{
  "model": "contrastive image-text model",
  "dataset": "photos with spoken descriptions (Open Images, Localized Narratives)",
  "train_examples": 203450,
  "image_size": 64,
  "crop_scale_min": 1,
  "horizontal_flip": true,
  "translate": 0.06,
  "tokenizer": "word",
  "vocab_size": 4585,
  "loss": "softmax",
  "embed_dim": 256,
  "encoder_arch": "wide_resnet",
  "encoder_norm": "batchnorm",
  "encoder_activation": "relu",
  "encoder_depths": [2, 4, 2],
  "encoder_kernel_size": 3,
  "encoder_stem": "single",
  "encoder_avg_pool_shortcut": true,
  "encoder_widths": [160, 272, 480],
  "text_encoder_causal": true,
  "text_encoder_width": 256,
  "text_encoder_layers": 10,
  "text_encoder_norm": "rmsnorm",
  "text_encoder_norm_position": "post",
  "text_encoder_activation": "squared_relu",
  "text_encoder_mlp_ratio": 4,
  "text_encoder_head_dim": 32,
  "text_encoder_fused_qkv": true,
  "text_encoder_bias": "all",
  "text_encoder_qk_norm": false,
  "text_encoder_parallel_block": false,
  "text_encoder_inner_norm": false,
  "text_encoder_drop_path": 0.05,
  "text_encoder_positions": "rope",
  "init": "trunc_normal_002",
  "residual_init": "none",
  "optimizer": "normuon",
  "muon_scale": "match_rms_adamw",
  "lr": 0.0057,
  "momentum": 0.85,
  "nesterov": true,
  "orthogonalizer": "newton_schulz_5",
  "adamw_lr_other_params": 0.00073,
  "steps": 10500,
  "batch_size": 64,
  "epochs": 3.3,
  "lr_schedule": "cosine",
  "final_lr_fraction": 0.05,
  "warmup_steps": 1050,
  "weight_decay": 0.2,
  "adamw_weight_decay_other_params": 0.01
}
Rows from block 3 of the image encoder of a small contrastive image-text model, named by matrix and row number. Rows with one number belong to one channel. Each number is 500 + 25 x the weight over its row's rms, rounded and kept within 0 to 999. All counts start at 0. Numbers have three digits each.
After each channel's rows are labels from the 100 images, of 14976, where the channel reaches its highest value: "strongest on" is what is common among them. Only what is clearly more common there than usual is listed. The data: photos with spoken descriptions (Open Images, Localized Narratives).
# convs0: first 3x3 conv (encoder.blocks.3.convs.0.weight, 272x272x3x3, each kernel summed), inputs 136-271
# convs1: second 3x3 conv (encoder.blocks.3.convs.1.weight, 272x272x3x3, transposed, each kernel summed), outputs 136-271

convs0.91:499479491481496493511530530508499521516495521497496459497490473476502504512483509526489526502538476492474527472479491515436501476548520472491499508526456475459547485537498496567530499507506521464537509525500486532445480488576463479487456498459482523518484506515476467464477557486540481504478495510473450471540476464506497517497543509476485502512517497481513480522522497487509553519482493500503493444470498474
convs1.91:529487481497469488553448495500481460494498585501470501488497523514527493482505517531502510532432457483499529477509503530510490473537504503504479516469489493493481517521417483457469524492507531515519496502513494523497485502486479516530529467494491520488495489477518515500477445495501548522519469496490489530511499478515523511458515509544514489489497483538515451460529476502470530549474474432441434515492497474
strongest on: text has "people"; text has "sitting"

convs0.6:494518518537521522520472464468437494489511471522463507510520516509520463481509529504528485489524525465495506519465535466451464496543484512459481490517513493505506522454533530467485536515484512473552512548549519490508461475481507460501506506472451505493522493531491504460493501462508483519485467497495509457481486524505511519524505521474528520507520489470493465525496495480476521550510512505502484490520459491
convs1.6:481494524471504512488508495483480461469461517517502478551492462476504510529480536520486481531500525449472505441505461520462479474512509509476483523496469486466490474463485512524539496485464477494515506500495466498470516499449482521504480509492487463489532466488481497527542497497508506499498456461565490549538473493509508528478489455506442496449496473484498463518455467475503469491491494463507503509509513495
strongest on: text has "standing"; text has "wall"; text has "holding"; text has "table"

convs0.270:502452484501466511497477486493458463492412476469515500479530526524502516506475494476473484507469524475516502507447512503472501464478476531511535469477484514475535502481458489494481513485513492476504472502486504510492507527514456525485501518495517538541496530512500481495495520464492514486453469519535425519506504477499529503464486476504543507481517485533532469527513451543509515531484491474476477506494538508
convs1.270:525505500478479512500507494439492439503508499507488472510528464522494505518488482518499506503478521478496492446491481480508524534466541492522503496540495479496488523524472503550539490489480498528447514480517497475503502498519523499520514499515487531480460475462496543483477484515527501521470538474519479490517525518527505452497435488437485470518497499481465483526479467472474508535485548534549530504499498497
strongest on: text has "two"

convs0.244:480544473499469519485481523504464472509516556503540497509552482509514502532539468535524531495523537542499522508492515501492487471526495498526479521506573545477478485532479512540538500502506512534494501507486473479564525556557484463489520529523499526501479531533510478476480511493519516513517501508501512562480494515514511547485527514561546505502485531525537484520525493546540503526514505544503535499503508463
convs1.244:472494479477476448537476473503500474469493533489491474521542498514490484481489549482479500504466534468512446521495499494458468463494466458477469504482478441491504499477491485467453493462512485491541486496501495492504458423474475513460485485485516475478440520498471466528515492473517494458472480500506512473487522504508504446494471472494483483524517509478508500519473503503460452525474431484479483505510508515
strongest on: text has "holding"

convs0.219:466481482521489496523578493504511498492468517611522491482528497499499490494487498498495478498502480559501490475482525498498502499518512516541524492505461483517500532492524473512508491489511528503537491512539507500479523490540485564486511494487517528504515574518554493467507504543515470525518492478483499525547488485494469488516508522510493478521522576501489460501472505557488534511520476481564476522508499516
convs1.219:474499488492501481525457496472440523501466485488492484516472511486480489483508476496498507491494496505480471499503481480513497534492511495468460507484526517490515465481504484456492495513499489500461494473470467466478476502513479497493457480518541537513510541508513439498487475478487471480516511517534502509513483471489520487505513435517509488495474519476517419519485502494457508528466406479482512467511509532
strongest on: text has "trees"; text has "sky"

convs0.44:484495509515465503498452482505460464469490514474525552522522511530494503461522513511465475489515509434491497460516491447524486521477515515489491455503492528465497504502502526542545492515520501518508439482504500537478538507484547482520508518536513506492518461504502501516535490471468488506466498505494536513522472523496489519503478522483454515520466514469527479490509531514538469465492467473491495474445492497
convs1.44:472512516506552507500498509471538482523485484495503504497515519502539476467462488469486467481490507496538507526524511470476511501508506504512524509473490469492514557514536530522479522511473491542462497544469497519505562516519533524499461513480502513503462518524513461497470505522531484512482464500506467516471503528510495472486517536502498464501512515507497498466492516566503452511477543540492504488456487516
strongest on: text has "table"

convs0.172:476525489483492472472451495535478481469538466549454477504510513521538498492474506497494477470469495483490475486488508490529513499480505547520491488495505495506502521491464466484530509505482507489502542523460459520498480535484509514489532507489515473488466525480494511486505473495520519407495507500484483504451480469535495491493465500522494506476474571492509488497535528480491504537513466512434490518492531521
convs1.172:517476496452482492467511481463470532524499454502537430488488514484451491479489485518504493442525541499541520493438530538491500484493501540523503480501497505489493501528512536523505486526547487551559506518507506518515479501535526504515487492481489514497487546501486486502523492450499522507499510493503486513525518453455493506476468503473460443489498544471513493513504496479540541461491455492501473513486508483
strongest on: text has "trees"; text has "sky"

convs0.146:512511518524468493502515474522474517510519453516486476514462517481523510487517490451511498456553485490490494474491472510529525470501491511502493502459527504491549497486514463506483511521480497489525517479501485480526482446482538411469489526496489507470454481480488546487493455523518475521464496512492464461517463506478491522474498508500536525495508498501480446469468439508495481480577530488489494509483449472
convs1.146:507526496541533532492495492520516512533496519490486531491506483485519544555473488532505535571516459504501525452504473496509521487536490523474516503512546477508476500508491505560477541475441485477506467482499475509455491509494494488495496467493524498448497433469496506491525494535486491527539466506520472524491472499524515495519508501506470541476498490493482488555532501522460430474509544550522531494501530498
strongest on: text has "people"; text has "table"

convs0.103:511495492522485496470484465516443477526492466518503508475489538518499496486499493492477523488487521462448496508526482499504529478520497508502518520497515443518492483492495514447489540519497518473526513428468519452502494515480515413520530504506478486502470471498502476485485508535484493497479446501515481487515482526502530509518482526519493480536523505500456445497520498458494534450501478434500513502489471485
convs1.103:460494472501512515503474471502461493533536493535524508481505501491556484529473539482490516555477487515472483490517493525492512517547488494504505544508489529495496466451518487481500525507485502457505496552488544471506530507485479468505515499520522506506468512480529519467499522524527509485455458485496514472517469494516484493527540479513500466488508505512478503455494505476506523446480549475525475495509502488
strongest on: text has "sky"; text has "road"

convs0.181:465505500497508523544513488490464453536461510494506538488481497487491527515496500466502530484501505540546508501488459515476440462550476506464485487504493485482486502494492505441493550487494496471482484457472480482482480484500453420509506491489499526526504487530478530530517491506520512513463491496536470537520507489511477473526499507496510489505501470500485512483462548482509475522491522470462490479470476488
convs1.181:492484496512492495493511509516521520465499504505500535476499470477547473489510543502505450569488492471492500480504474518528492502466501506479450539518494487492484502521524498534504515477507492512500527525520479476500524473522478562457514472506514486456456487480516526539500493537470525510493470505529500525528476503490501500490507514534492471488470501533499489497522524514480498475508473488514464480485466451
strongest on: text has "people"

convs0.116:476530507494460462460493483510489467477522474460515508513496465513510496469522509513485527531491499466482516463591489493508510476502485481533464493488457499502481492462514475484479518486499498536502497464542507498447494504470535512512515514504474497532511479526501498527499441426531497500479534491476517478483500468473495455534539518498475497485511484494486478525523496496505492422483463465506519533512454491
convs1.116:504492496478553493482496481488462539509502529490465496458528539446502478535477464488476486516481496463505541471528490545509514478495475473475506523475463514503484528502488493495533479503521478493456502487475481532443504547512480534473493519471501504532472467512503463496512498486464487488522507501500503511525503498493494520496516462492462539525507515487472505444514451510520472484517518479497492506487480498
strongest on: text has "wearing"

convs0.96:537514509526499480456493473551454515490494486492477506490542534521497474497470494499477482497497517519457477519508530540539470479533452476495498493485461467460468546550539524501477521490542485465497568502492524471525500448493517523437525480566500474438516509466535473497529491522507501506503510531528528435477526520510470478500496462485512519499480495543488545466475439462491491461498488486482508508492491505
convs1.96:499542521500475499493498510525461572458492526469484517542477464506473521475503501522590495504508501507506501531474484475501511488483488507465473484514506535526520484493504532520474539493484542477520480520517459479519444471465514521473465511490501513529469507502526505516476486494485473476495517480456503525523504546483508533525439518501484492531506492455487541502457460468497477533500477488509507522486495518
strongest on: text has "wearing"

convs0.253:521515539519506489451518490505475544496507539512492474549517511513502497497525487516494503481494510511528516518464512476529555513538447499472493471483497533508467511512535484467545506504527476491469527532520441478501475455465506472492502462540521549454489524481497460491523463539484435518503523519491547413515498495505499474531536475534487536490520485498510517484471454546542509502538480512501496496486498492
convs1.253:547488506495513489515556522534441549499474535511474508531495479486486461506493498564488526480485481446478472511504540515505520508489480490482519505487477472467514503474442508521504481466470543473481529509513506490489490505475508441477524529537500490469489539489512541527460492486517500577547514515517519508488488503493474484510484507494494497485520491471521520509465489515511522520498504480581542488506514550
strongest on: text has "holding"; text has "sitting"

convs0.237:510507526527471499484526504504488501502514492491476488476445500535505480495500503479519494474490489523501481494499503495483493484515480546493457513465494475487490495504481486492541499526502510500519534558505480471501483494464509509491500495499501443487475509495527499462501487516496492500512490500451496484472471491504496491492492510497477501514494530502482498498502508530519521652504493503466516525471490443
convs1.237:500499488489474520509511490498489486505498484495514495533514515479454511510485494508515503501523505554498537503511495553522495507526487515501489469497510524498504522525495524484513478498504485514498499429495495529527522496540479491505498494514488507500510476504444475520516516522495489514476551491522512502530558511535512501488498491505459489497484508507512491507507483486508463598496545502516506492543511470
strongest on: text has "black"; text has "white"

convs0.161:525518482501479495489476511505481488500501497509470470495523485527526486493483474506458494475505512491547518503517488513502472509518494505500538490506468513524486475497508499462486534507492494482507486492485497541497535500454496527537496461509513529488515482511487549494508478480470501521500472520499505487489505506491510546506469462489509533509481474478494478482501504495502491456478516494511547492535481493
convs1.161:480504509512504490480516531501493446451471499527526503505508488487498522472532493495479508497528482505470536519508475467520478527508525524522506493509512487472500514494526521461482480499482520502463508504485489459495506491517497523501481492534492540508501493514516570500516477497493490519512525539509499549529516512517514497568499486526476491514489525481519470525486479498475614448532458494427498506493484487
strongest on: text has "trees"; text has "sky"; text has "grass"

convs0.211:509489496482477496513533481497488471494478506499461499526479499505494469571473524493507489479472476519557496469464517506468478488458490524501506485553520521449561471489491480503467508500488516497504491506536463504508524493512544459465515501477469486496498499479486500504469520466506514527505511492472500509459495482537486473483512509499466484462472518511551489505474458451506495494484495517526484521439549492
convs1.211:495471533536560471452493533527493494542477485486524481501480519485493510541522484559497502515504475523508504486506517480488469518494479491495501513521469481487467485515462457493504526514479488506493476453480522475539529478482453533521486498499476529520508505501487512434486454518561457532503538494480463487488509475511493469527519470455509494533474523552507488495541485448502413503516506524493494524488461501
strongest on: text has "sky"; text has "buildings"

convs0.88:504514491528544478476516507501485506495516493469482483470502467510470488437464496495441493475536518479498504488495479477485467482501470527461502456518443499459476499505512493558519501480491483492479470505484474477445466525526516503499517508476496473522502512483449496509474500491477486525512491504464526482523515478490451505469485519522459482492470513504506503480482505425511511481527475489522479492485499481
convs1.88:494496514520533502550511465527524534511477475491525510466474472508509547521520482524517533530528517557492524463531499489503500496499500499489509486488520476490490494531511480496523511492479543435483509457491508496524523490496511507487499471481511497475525552489516455525459474482511522493455461532552492523519538528487510485510481478500530497530475503528521474514480534473502476474539529478485532500486513467
strongest on: text has "standing"

convs0.48:493517510507483483494467443465523499544482446512489481504473508527525485503454490527464551482508516494498526472502510538498493483490522489491478456479508466490506432461489475543492504484473486486443490514489479442505532485486527526486478503491465506504528477483475497498506488452467523505472483501480518507443507491500496454491477476487472502517511508467480496456514482516484508493488540510555469500503470510
convs1.48:484510477472458484482468532486467535508493500549528516474471486507494492513515506511535511495478519460507522485497501510468505486484523520473545424506519526494513483495470491532532538500495480474497469479499483496482523489497466486477473490466518461494505557480454471492498511474498468478527516501519479496446502492541511497473522482496476504443501519477517460512517485481457524486489550563525512498510487511
strongest on: text has "wearing"

convs0.41:473466463513470487479467492483451515473444523498471502517494480526492518467483486475483480512500452472535501462441511480439488477495525548475501508510513464532554512515474497521505480497480507470483487450528517491480531487489540493502512475522475529473520477473525532520479470479472513468462492493505478481501522559534492503510462494518445488530488525511481483489503513470501485477504527460497529504492494495
convs1.41:501507563523450514532519500488502511539516473467461477489545482473505493530531490482535515485510492535500495491487498483514518443476495517519486465532484487495523536475470507523516560528497518544489507516495461530499552492491498526529463522508537534486497547522506516474509490489484480531505511471510494500518507477503519456509528532493515484495471535484511502509520493475497518509526499502496479485460531501
strongest on: text has "trees"; text has "sky"; text has "grass"; text has "plants"

convs0.264:492551495500512482533490523447458448526486503521497536508524513519502536446517542496482505548518494485490520494479462514506493475505502494476487512478469467500528509485494462507502543499513477477531503514511533512523527527504465504476484481476533520468507482469512538489529489492501544485518493502527522508487535530491531485509438515489510497493512502506448519480507509463517453490494485520524542527498518508
convs1.264:495496493463530456502516551544495473479498517479487502500532490513519503525511513495469540487502557480479485497529475480492509442494527510476458478559513498467526487549516535513499492471479483489472511440470510469489473489482507498481492484531498494479464498516479546518508456461505526525479476531506506496491500468500540494476473501495493478506499486468512455551466480450508566501472500514478520489466483560
strongest on: text has "table"

convs0.52:528484496499446501511474495481556475530468487510522516513476510541485488495523479502520489509466469489508496499522553530484496509428499493470468463466544470506537515495497502469512497548514510496516501505498493489487531493447491520481525482521484485472528520509483510477494453476490497509468480516523480502507460510446471529494462490507489509491517536486497503481543504480546506535511503497457520518498482487
convs1.52:479525520500503479474471520496476487474506494487469519543453485493474499504451476472493464515508441510490502462491483461490478498505541521514495524480487523462484458506523528519482503509483467482495490503498499476460492498453469479488478532520528509509473503488524516528514472486504478523484520473486510451526522477491524468501497495476498476542479524486517492537490501538520497487509569521537521502518482560
strongest on: text has "wall"; text has "sitting"

convs0.94:520500498523488494468499490498463485462482487477520504496470515485495495537493490538488488491526483510493522525483472489475513522504510500548452548505510447526464494466543487446510486516482536483556490476474468492485494499472506551526525491494515481526510489485530495500519499492492492474525490496566505490494523518447534514517524436503491478455494523522521480497502524452484469538528505497470516485526508475
convs1.94:528488495523447494455528478473484494505486529505516512498504494519504511482510524500540462509497509456478504537483485465502461507528516488505475494496514511492489495524513478457481484493540510464488540500531514503495483517484494497483489494478524513438495529464465518511520460462528494514511541543499480478538487505464494475495524539501457454530476481538488463509525509489530508499531463496505506522481509504
strongest on: text has "trees"; text has "sky"

convs0.201:524467474488517492512509495492484494486500455490511517477516519545464471474481481473520544508499480543478489539471513504443478502512491502489528470477449526471488476496486489478456478487478470498503480501503494540461471503438457504450470469503504500481502519478478481468521491571454503475514517519504523501509487491462517538480465498495463505454470463512472502464480460515495473559466499501451535496519500498
convs1.201:525504511482533505488489511557568524486452503535535520516516491515533507502498533535544485512542512537478487505495519449507476485499497496501488469521511484529499524470528468502463528506505506462513542522461513502521527497489484481496500488527523484455585533516463518484497516505497506469517474518521469498490518554451519480466533483488503495525466496533496527487533564469491539502510482508541480476494462560
strongest on: text has "wearing"

convs0.220:529478489517468521485507511467435470502492484452495527465495469482482498522494493493471476510504500484447524483468501502487493461555496502473483486450452498453513559481447493482482515495504491507513484474497525490468512506488519482490496536507550518495520492534508449500483462478513521488487488540511499508510511513536505470487476507511476509481506521522498489503494604470488488509519476491498516502475479490
convs1.220:473498520470480482482504510496513427490535542477488501506531466492540518467512485555477471529491475447473499527505513473532499540506513517490530475520504444487487504475472501517557518514486429495534465465468492510520504495529475506522501492499476520490486474512463519487487510506494495520521475466530477470526540516521534484486551500504528503475510491499486516509512561499529516485489551469536446488548503486
strongest on: text has "building"

convs0.23:498505468493550468514493467525527480534527498492522541506494521513550491508485501510430510555489479509465498505510522522494510481530486510520505471500474457496507478549513478557494514499500496508456507519562504476444521517511494516506480507540488513474504515459527486467499473474515511478484517481484531468464457484489531505519491476494505492489508498516497502513520498482510522540503501538482478519528507495
convs1.23:485465542479538464475481502537544539479468523515485466479485504475481476500503467466489504457497526513508472508525484471496489450470488511484486497461463455552484465537475499530492515527536485440482504508482495503467523502502469474506507489478479511469523513495495510561467492458487503450482514490468508473457536465505494479506434494523474480519472513475499505473458435469498486535523495466495504497505508499
strongest on: text has "man"; text has "wearing"

convs0.8:505522492518501498516505491493506550513505503502512514518552503527539507506532490462478525483506480459490484489493486537523463526483495458546481495486468525485519502481462551501548529525511481498496517529469531515512510501477529537532511483498565464505465519507446489453555478509524490501503455490499491461488445497488503486504542494494482468503508488522494518495493546486482499504479485501457481515498463534
convs1.8:520505479490490517487511483537484499485489556499529488510519479474525473465468490462531519453480504484449497517512503446494512574473502494517596549504516480496503492520533481558429493494474511491476481495491503501512492542458502506483519532515460480523553474491508498498551492506482521524485493532488538481525508512542521537484529487500488504493555512506483494486510550500502448544490483525474515495509471513
strongest on: text has "road"

convs0.151:508500524503504540486442529456512463534506508530528504511522438517467505445490517498509487514494514535479472523493529516474487506495549479486484489474495485502491515467504456525434532486486507505527486485531465524471476515514473530456488536527486484501525481500493469478542494536494471499459475526464534514503467461483500461528512489493483524475517461503475525515544467495516534461470460501521531517483508534
convs1.151:499481511474479474480502428470576521494509515506500507519512532481529449516488511461474531481514538512493519479572491529484500488491497496488470500494470538506515544497488507472506523506497495490483504540515491478501500511453442469503496544496454552482543524528547488507500522464472506502529479510515482462522497479500554534486504520507512462551508464512477462478498546495504510503506542462518467474489506529
strongest on: text has "table"

convs0.20:466516532529407509490476499519529483499513484512495487476517467539517499490519531450508520527456501511470504497517488531463524507524498529472482486484493485487512476501443505457482516515496508527509488565494522478500457504510505481518502511474491501507475501471459484461489496502498515542497487440499501490507521509516541469478502509443529493497472490514508506467480475422479496520533504481470517499483503508
convs1.20:453474485513504499545500479513490534485537458493555490519544482496504511474459498537468505523521464500522511495477466489543464501515483521516451549543536482489524481480529480544500507451494492485564490520501498510489512467496515547483496532505514516522500463524584495482515512486452491496483480515500498503512481504498473499493504502500481494515487501464492520518479507498486518470538462514519488539511501509
strongest on: text has "road"

convs0.101:491498478497456486516537456552521499484477525448497459468508482521491474508525470510501479495530506505519513517501509472491506458496513578493468521489508441506508539503479467439496488504487493482516499475514539529516492476483545521495483489481540470514485471463506513468493459493526499507527520445480473485524508497491499490487497512486510477515516548467468503499494526431523496460527476507495511552487543483
convs1.101:472524480531462529492528507483444489532508515515467499479471480475523504491517515530486530487491518472543505525500464503494503521530476536493464516500488511490469465517489513504503490489551501492462521489506499551544520494512522531499500503503506506524494506462469550461500537508504522503472513484513478462482521489492501490499510497504499473492469487525515455527510520510507521449480511505510480536471496556
strongest on: text has "trees"; text has "sky"; text has "plants"; text has "buildings"

convs0.112:499501447456450512472516488497463473494465434475477506527508519482503500581507493486521523498483472522492513490463484483477518456463489522463468484453516449518497495463494484458514446482531488475567488542512481547553512474491503492489451486486559466473503496476506496488451464447464471529460497533514485496486508497493499483513496499508502511503514516497513504547525515442501513519515489482537511504489517504
convs1.112:519485537525521505419526522492496472527490515562503500545496477477503492512485503493512536545498483462513530484499509481514529478511497470475499502507516530510489488540507492479486464506531507471574508472507469529482427477492495521466473473518509497555478551482481518520518467506516505524507515504494496486499519511501485498499483500517470496486517534456516512538523539514508469497479491489517535479469517503
strongest on: text has "man"

convs0.207:464508483477517479478469517503491511528463497498545540529471503475499533513463501560478494529517502526482480505504491510461476532524553537526544481501470479518483482479525536478534497434495476485492472483478482499510492511520527518477480486465491482456482507485492494570510466525501473483474549541541520510494491515529527497504509555508479491517474486520517504507511531487500477473443546506488505454457487505
convs1.207:485489492518471505491508496473491494498451520524541499479477547480500500472534532540494521486493489478529493538510485465495481468505497486491508504493488499473486454522507477469459480495498475490456496490482504497484445504529519555497483494518518527530497570517484467519491522509502524443471508500474511508532505519522504474512514500519508511530484493538511453526511500545510533477454448494504545481506505502
strongest on: text has "trees"; text has "grass"; text has "road"

convs0.74:518490506518431516526498511499479507516497462486490482486482479487441484507500492473518491495460471544517527482469481516528450504504485492511502509481486462502484492494471499511503539513511506516502454487479458460507504498521481528532566555520477486498494462505486478508511478470471530457509482484473475552516468507470489493497497474481512522492487476525491498495523488485574519545511506472492514518522473521
convs1.74:495499512509501480434484535526506491480489584485491509506493480515488504527507498466526478503487488510511511516489486473517477507501493502531474478509562510487529416470526494488471527499518524480505489513480485446515522516451483503520461500487525468526515530498476460501542471522495479503498508476504499478535465521502527519471438516500483465501514511496473503531476480533458493459484518520522505502531486531
strongest on: text has "wall"; text has "holding"; text has "sitting"; text has "table"

convs0.162:468486436503501497504493510501484548481519531502520514506525476502471479497526512507500469496508499475455488484508529478476470489524498534525439500544522485514511567504528509473493508523519492518510546520511448491459512511561455518511482542522525527482485512499462482457483537548506494494502481474487487469507440463513470473503481507498507522499479496464515496526525461518493470477520482505501461474508494465
convs1.162:498520501482474501491467497547515473509512579481493498530524536466538474508538527491488498517501497473484501528482490524521511481511503486455528487498485465527523506473520508478499485482506510505518540489494522491504449536488472487515494474509490488468499499477518521523461507524484489499533473478496534500471489504458505512511525531513517513505468513548497484473508569504512457510519493435486477493468501472
strongest on: text has "people"; text has "wall"; text has "sitting"; text has "group"

convs0.18:481497486470497479503474505481500514523501492518481524476499522493458513482494496496509474455514564488494497463463520476499511479449472499455448534480490497501523469503490500518528486514510482467455477529469507528463493506472516537504479484484502533542497483494484477490519529461510478528477509489478467479506528509488511483527535515508489487509481528516499523481536493510493537515488492454475486525490475537
convs1.18:478519495515506487466472516509492498483502569481540494495507505507519504465514463495526512499515497496514494512477497556557529515476466481521522550493475463462497490541527498501438492494492531491492519453513493505483525521478527486536513513509496479482471491490540508516515473502509537479523489530525527504477454516567500493462540483530550538493483483479518470499482444533500508520474487483523499513502496515
strongest on: text has "road"

convs0.160:526503514466539525540491507526480480501505507509470504472489507528500518528488489523500486515489457518522529502486498544499492472459534476495506518492490469463550503497493459569518526484481491479512509459452520511519535511530462477479486522497476436510523528479505530474473527515565501483496499486513481538512475512544495547516505513518547481481497483535496477499489501491460490507502525508484495518476490497
convs1.160:486501496498482449488487481474514459457453508516514519518512474494545517503477467488506492512570491492577508477493522424503513519552504484490508495484500509491492487506482482528455520498483545493481504553497516521494466500477495505496534478500493500464493486479513521520493500519496477521494506445527487484509474504457502462468474479457465482476458468509502485507539461512485472521485485550486521464504468494
strongest on: text has "sitting"

convs0.16:482498465502451511475515518463480449497494473524487565469542488511510493501512508495521485499513507475495486507501507450503479473480486499485456513500535542479520530458497492548486462488489493543511496512498531507538483504519476465497500499494532504524519491540457465459490492495484481523481516468478444511560501482460512470490458500530498482510502507468494475519537506489506499477553470497483543508466491468
convs1.16:488492503505488460500505460519552468520510570456498470476502496538505490523520484478520481516501500457448486508487433513502503510499506508524492506483482508478496498531515470492501520469513476490518493530509480504506528470476484496505516507507495517454442506477495438494495494497499497498521501534493451476503495477475524483525505514460475461493481482483518466534501517528501498510507542507502496490517506503
strongest on: text has "sitting"; text has "table"

convs0.47:473482471485533499481480500494495497518438463515491515497504473483458533525468463545512480520483502508503508504494529451469440517475511501499483448506495480474481507482436513524464485529482530461495460479479524544526507467512521494509481516510512507507490480499494521444506522455494508478508482484456457481537466507488532501498476492515503522495490499496445489475485496521500563481530468507470513520502489503
convs1.47:519502507492527505513509490457461441467464521533478491489499499506517483496523502539473513509484509511491502519494458494544513529488496491515455467550528500509536495438512480422542482482515471478482468532467520498496506464465511497534503537467488477509494505497514513528471495472530510504503499504545484518501519519530518484481515479514516504528485451483486429502539569490462537467493534502524496514520508523
strongest on: text has "two"

convs0.27:533492491522466469445501502505487475503455465516493542495491519474488520491524495501473501440535543500499542510497495471508472484499502470523451501453543474490479502472481477503492515499506497470489508458481446495514509477494536508467497508492494474507476524509453441523455495498532524525513460519473460534458500498492512442512457491524491501501494541487440490504509478526498458435501490499520479494509462464
convs1.27:519474515483488536487477460470466490526475542511463492507508560548524524497498443470488511478493487456534539471507499546522519476478513507473513502463492489505482498526508506524527506496509463473496503528485457489522485450526478487518487542498513495463509538485511435505514498510513514468499482525529488515501504493484521514460460515514479500502499529481486458453511459536515472516516532514512523491502501506
strongest on: text has "table"

convs0.189:503489510473494455536494497503522450495474476474457497505487460477503501497486463506513489483511463531531469469490521493514496512505535506488468491510463512511499481503483487507509470476476462488440478505465466510476499535541492468465462472514488480472508493484480478486499502486493529534526486498485493499505496504511485480508488506515468483475495477469487519506485519540486436503468505500488504490512508490
convs1.189:484476505483496503515461515504548525564529497534507507498500543469561484525534516552494508518487475478533474510488534540450539464552532496482521477499488501508517500489489497507509526516525576486498506516486511532511516447482488492534552500468503462508505522489479515513486474523532482457497540515474509487490482478484483538486526538522536486459503436489518464451486528486523478491515497492498520516480505468
strongest on: text has "people"

convs0.214:478506521509493517463509509496468535495530445456528486508496467486488509502486494504524548521485500488455482524454463495533459442453469512508467509504512499471485496510472514462516548516504460488500512541502506510478519455506515536457467521497491512499487468464485509495486495500496471509528505536536519449505485515535476503494482518514471535494504482528507458493487452499520459540470501531541494529432534527
convs1.214:523488503488533479512482485535495529481484498475520491546486510515514477500515501565475528567509501489466537499523511515547445495511490519503470500470506464527496515471528500459473510471474481466494465497518513483526507451511468509513489471549490504458534493570510538513477466502488487552445482503544525485548475495510514511526503493490493541508480509465531504528508526513507526471487486479525577519482470483
strongest on: text has "sitting"

convs0.218:544496510498500492493530474485504559521513439513485519497473470475490506516464498546514494515517493489525504473517474499496471482462468529505565498448457495436481490529500480506527538477507500500508504477478493508472521510494530467508493517507503482493524482479536466516499498529542458503463477519490437477526458499503523507506505500497474515496541494519484491523543580467491513481472479523505545518486521529
convs1.218:527480506501499490499528492488581532552517474547490496505498508520534526499478460461525498576505479455474479454524513481516525511495477476500516503466497518482471530502478464513465498520491509504507492537503503497478480488496468550497493477489504472472459490522531508516490536469509534512542511556505457520505494476532508483514553496518476524496498514542519539512508477534492567469512523468494516499481481460
strongest on: text has "people"; text has "lights"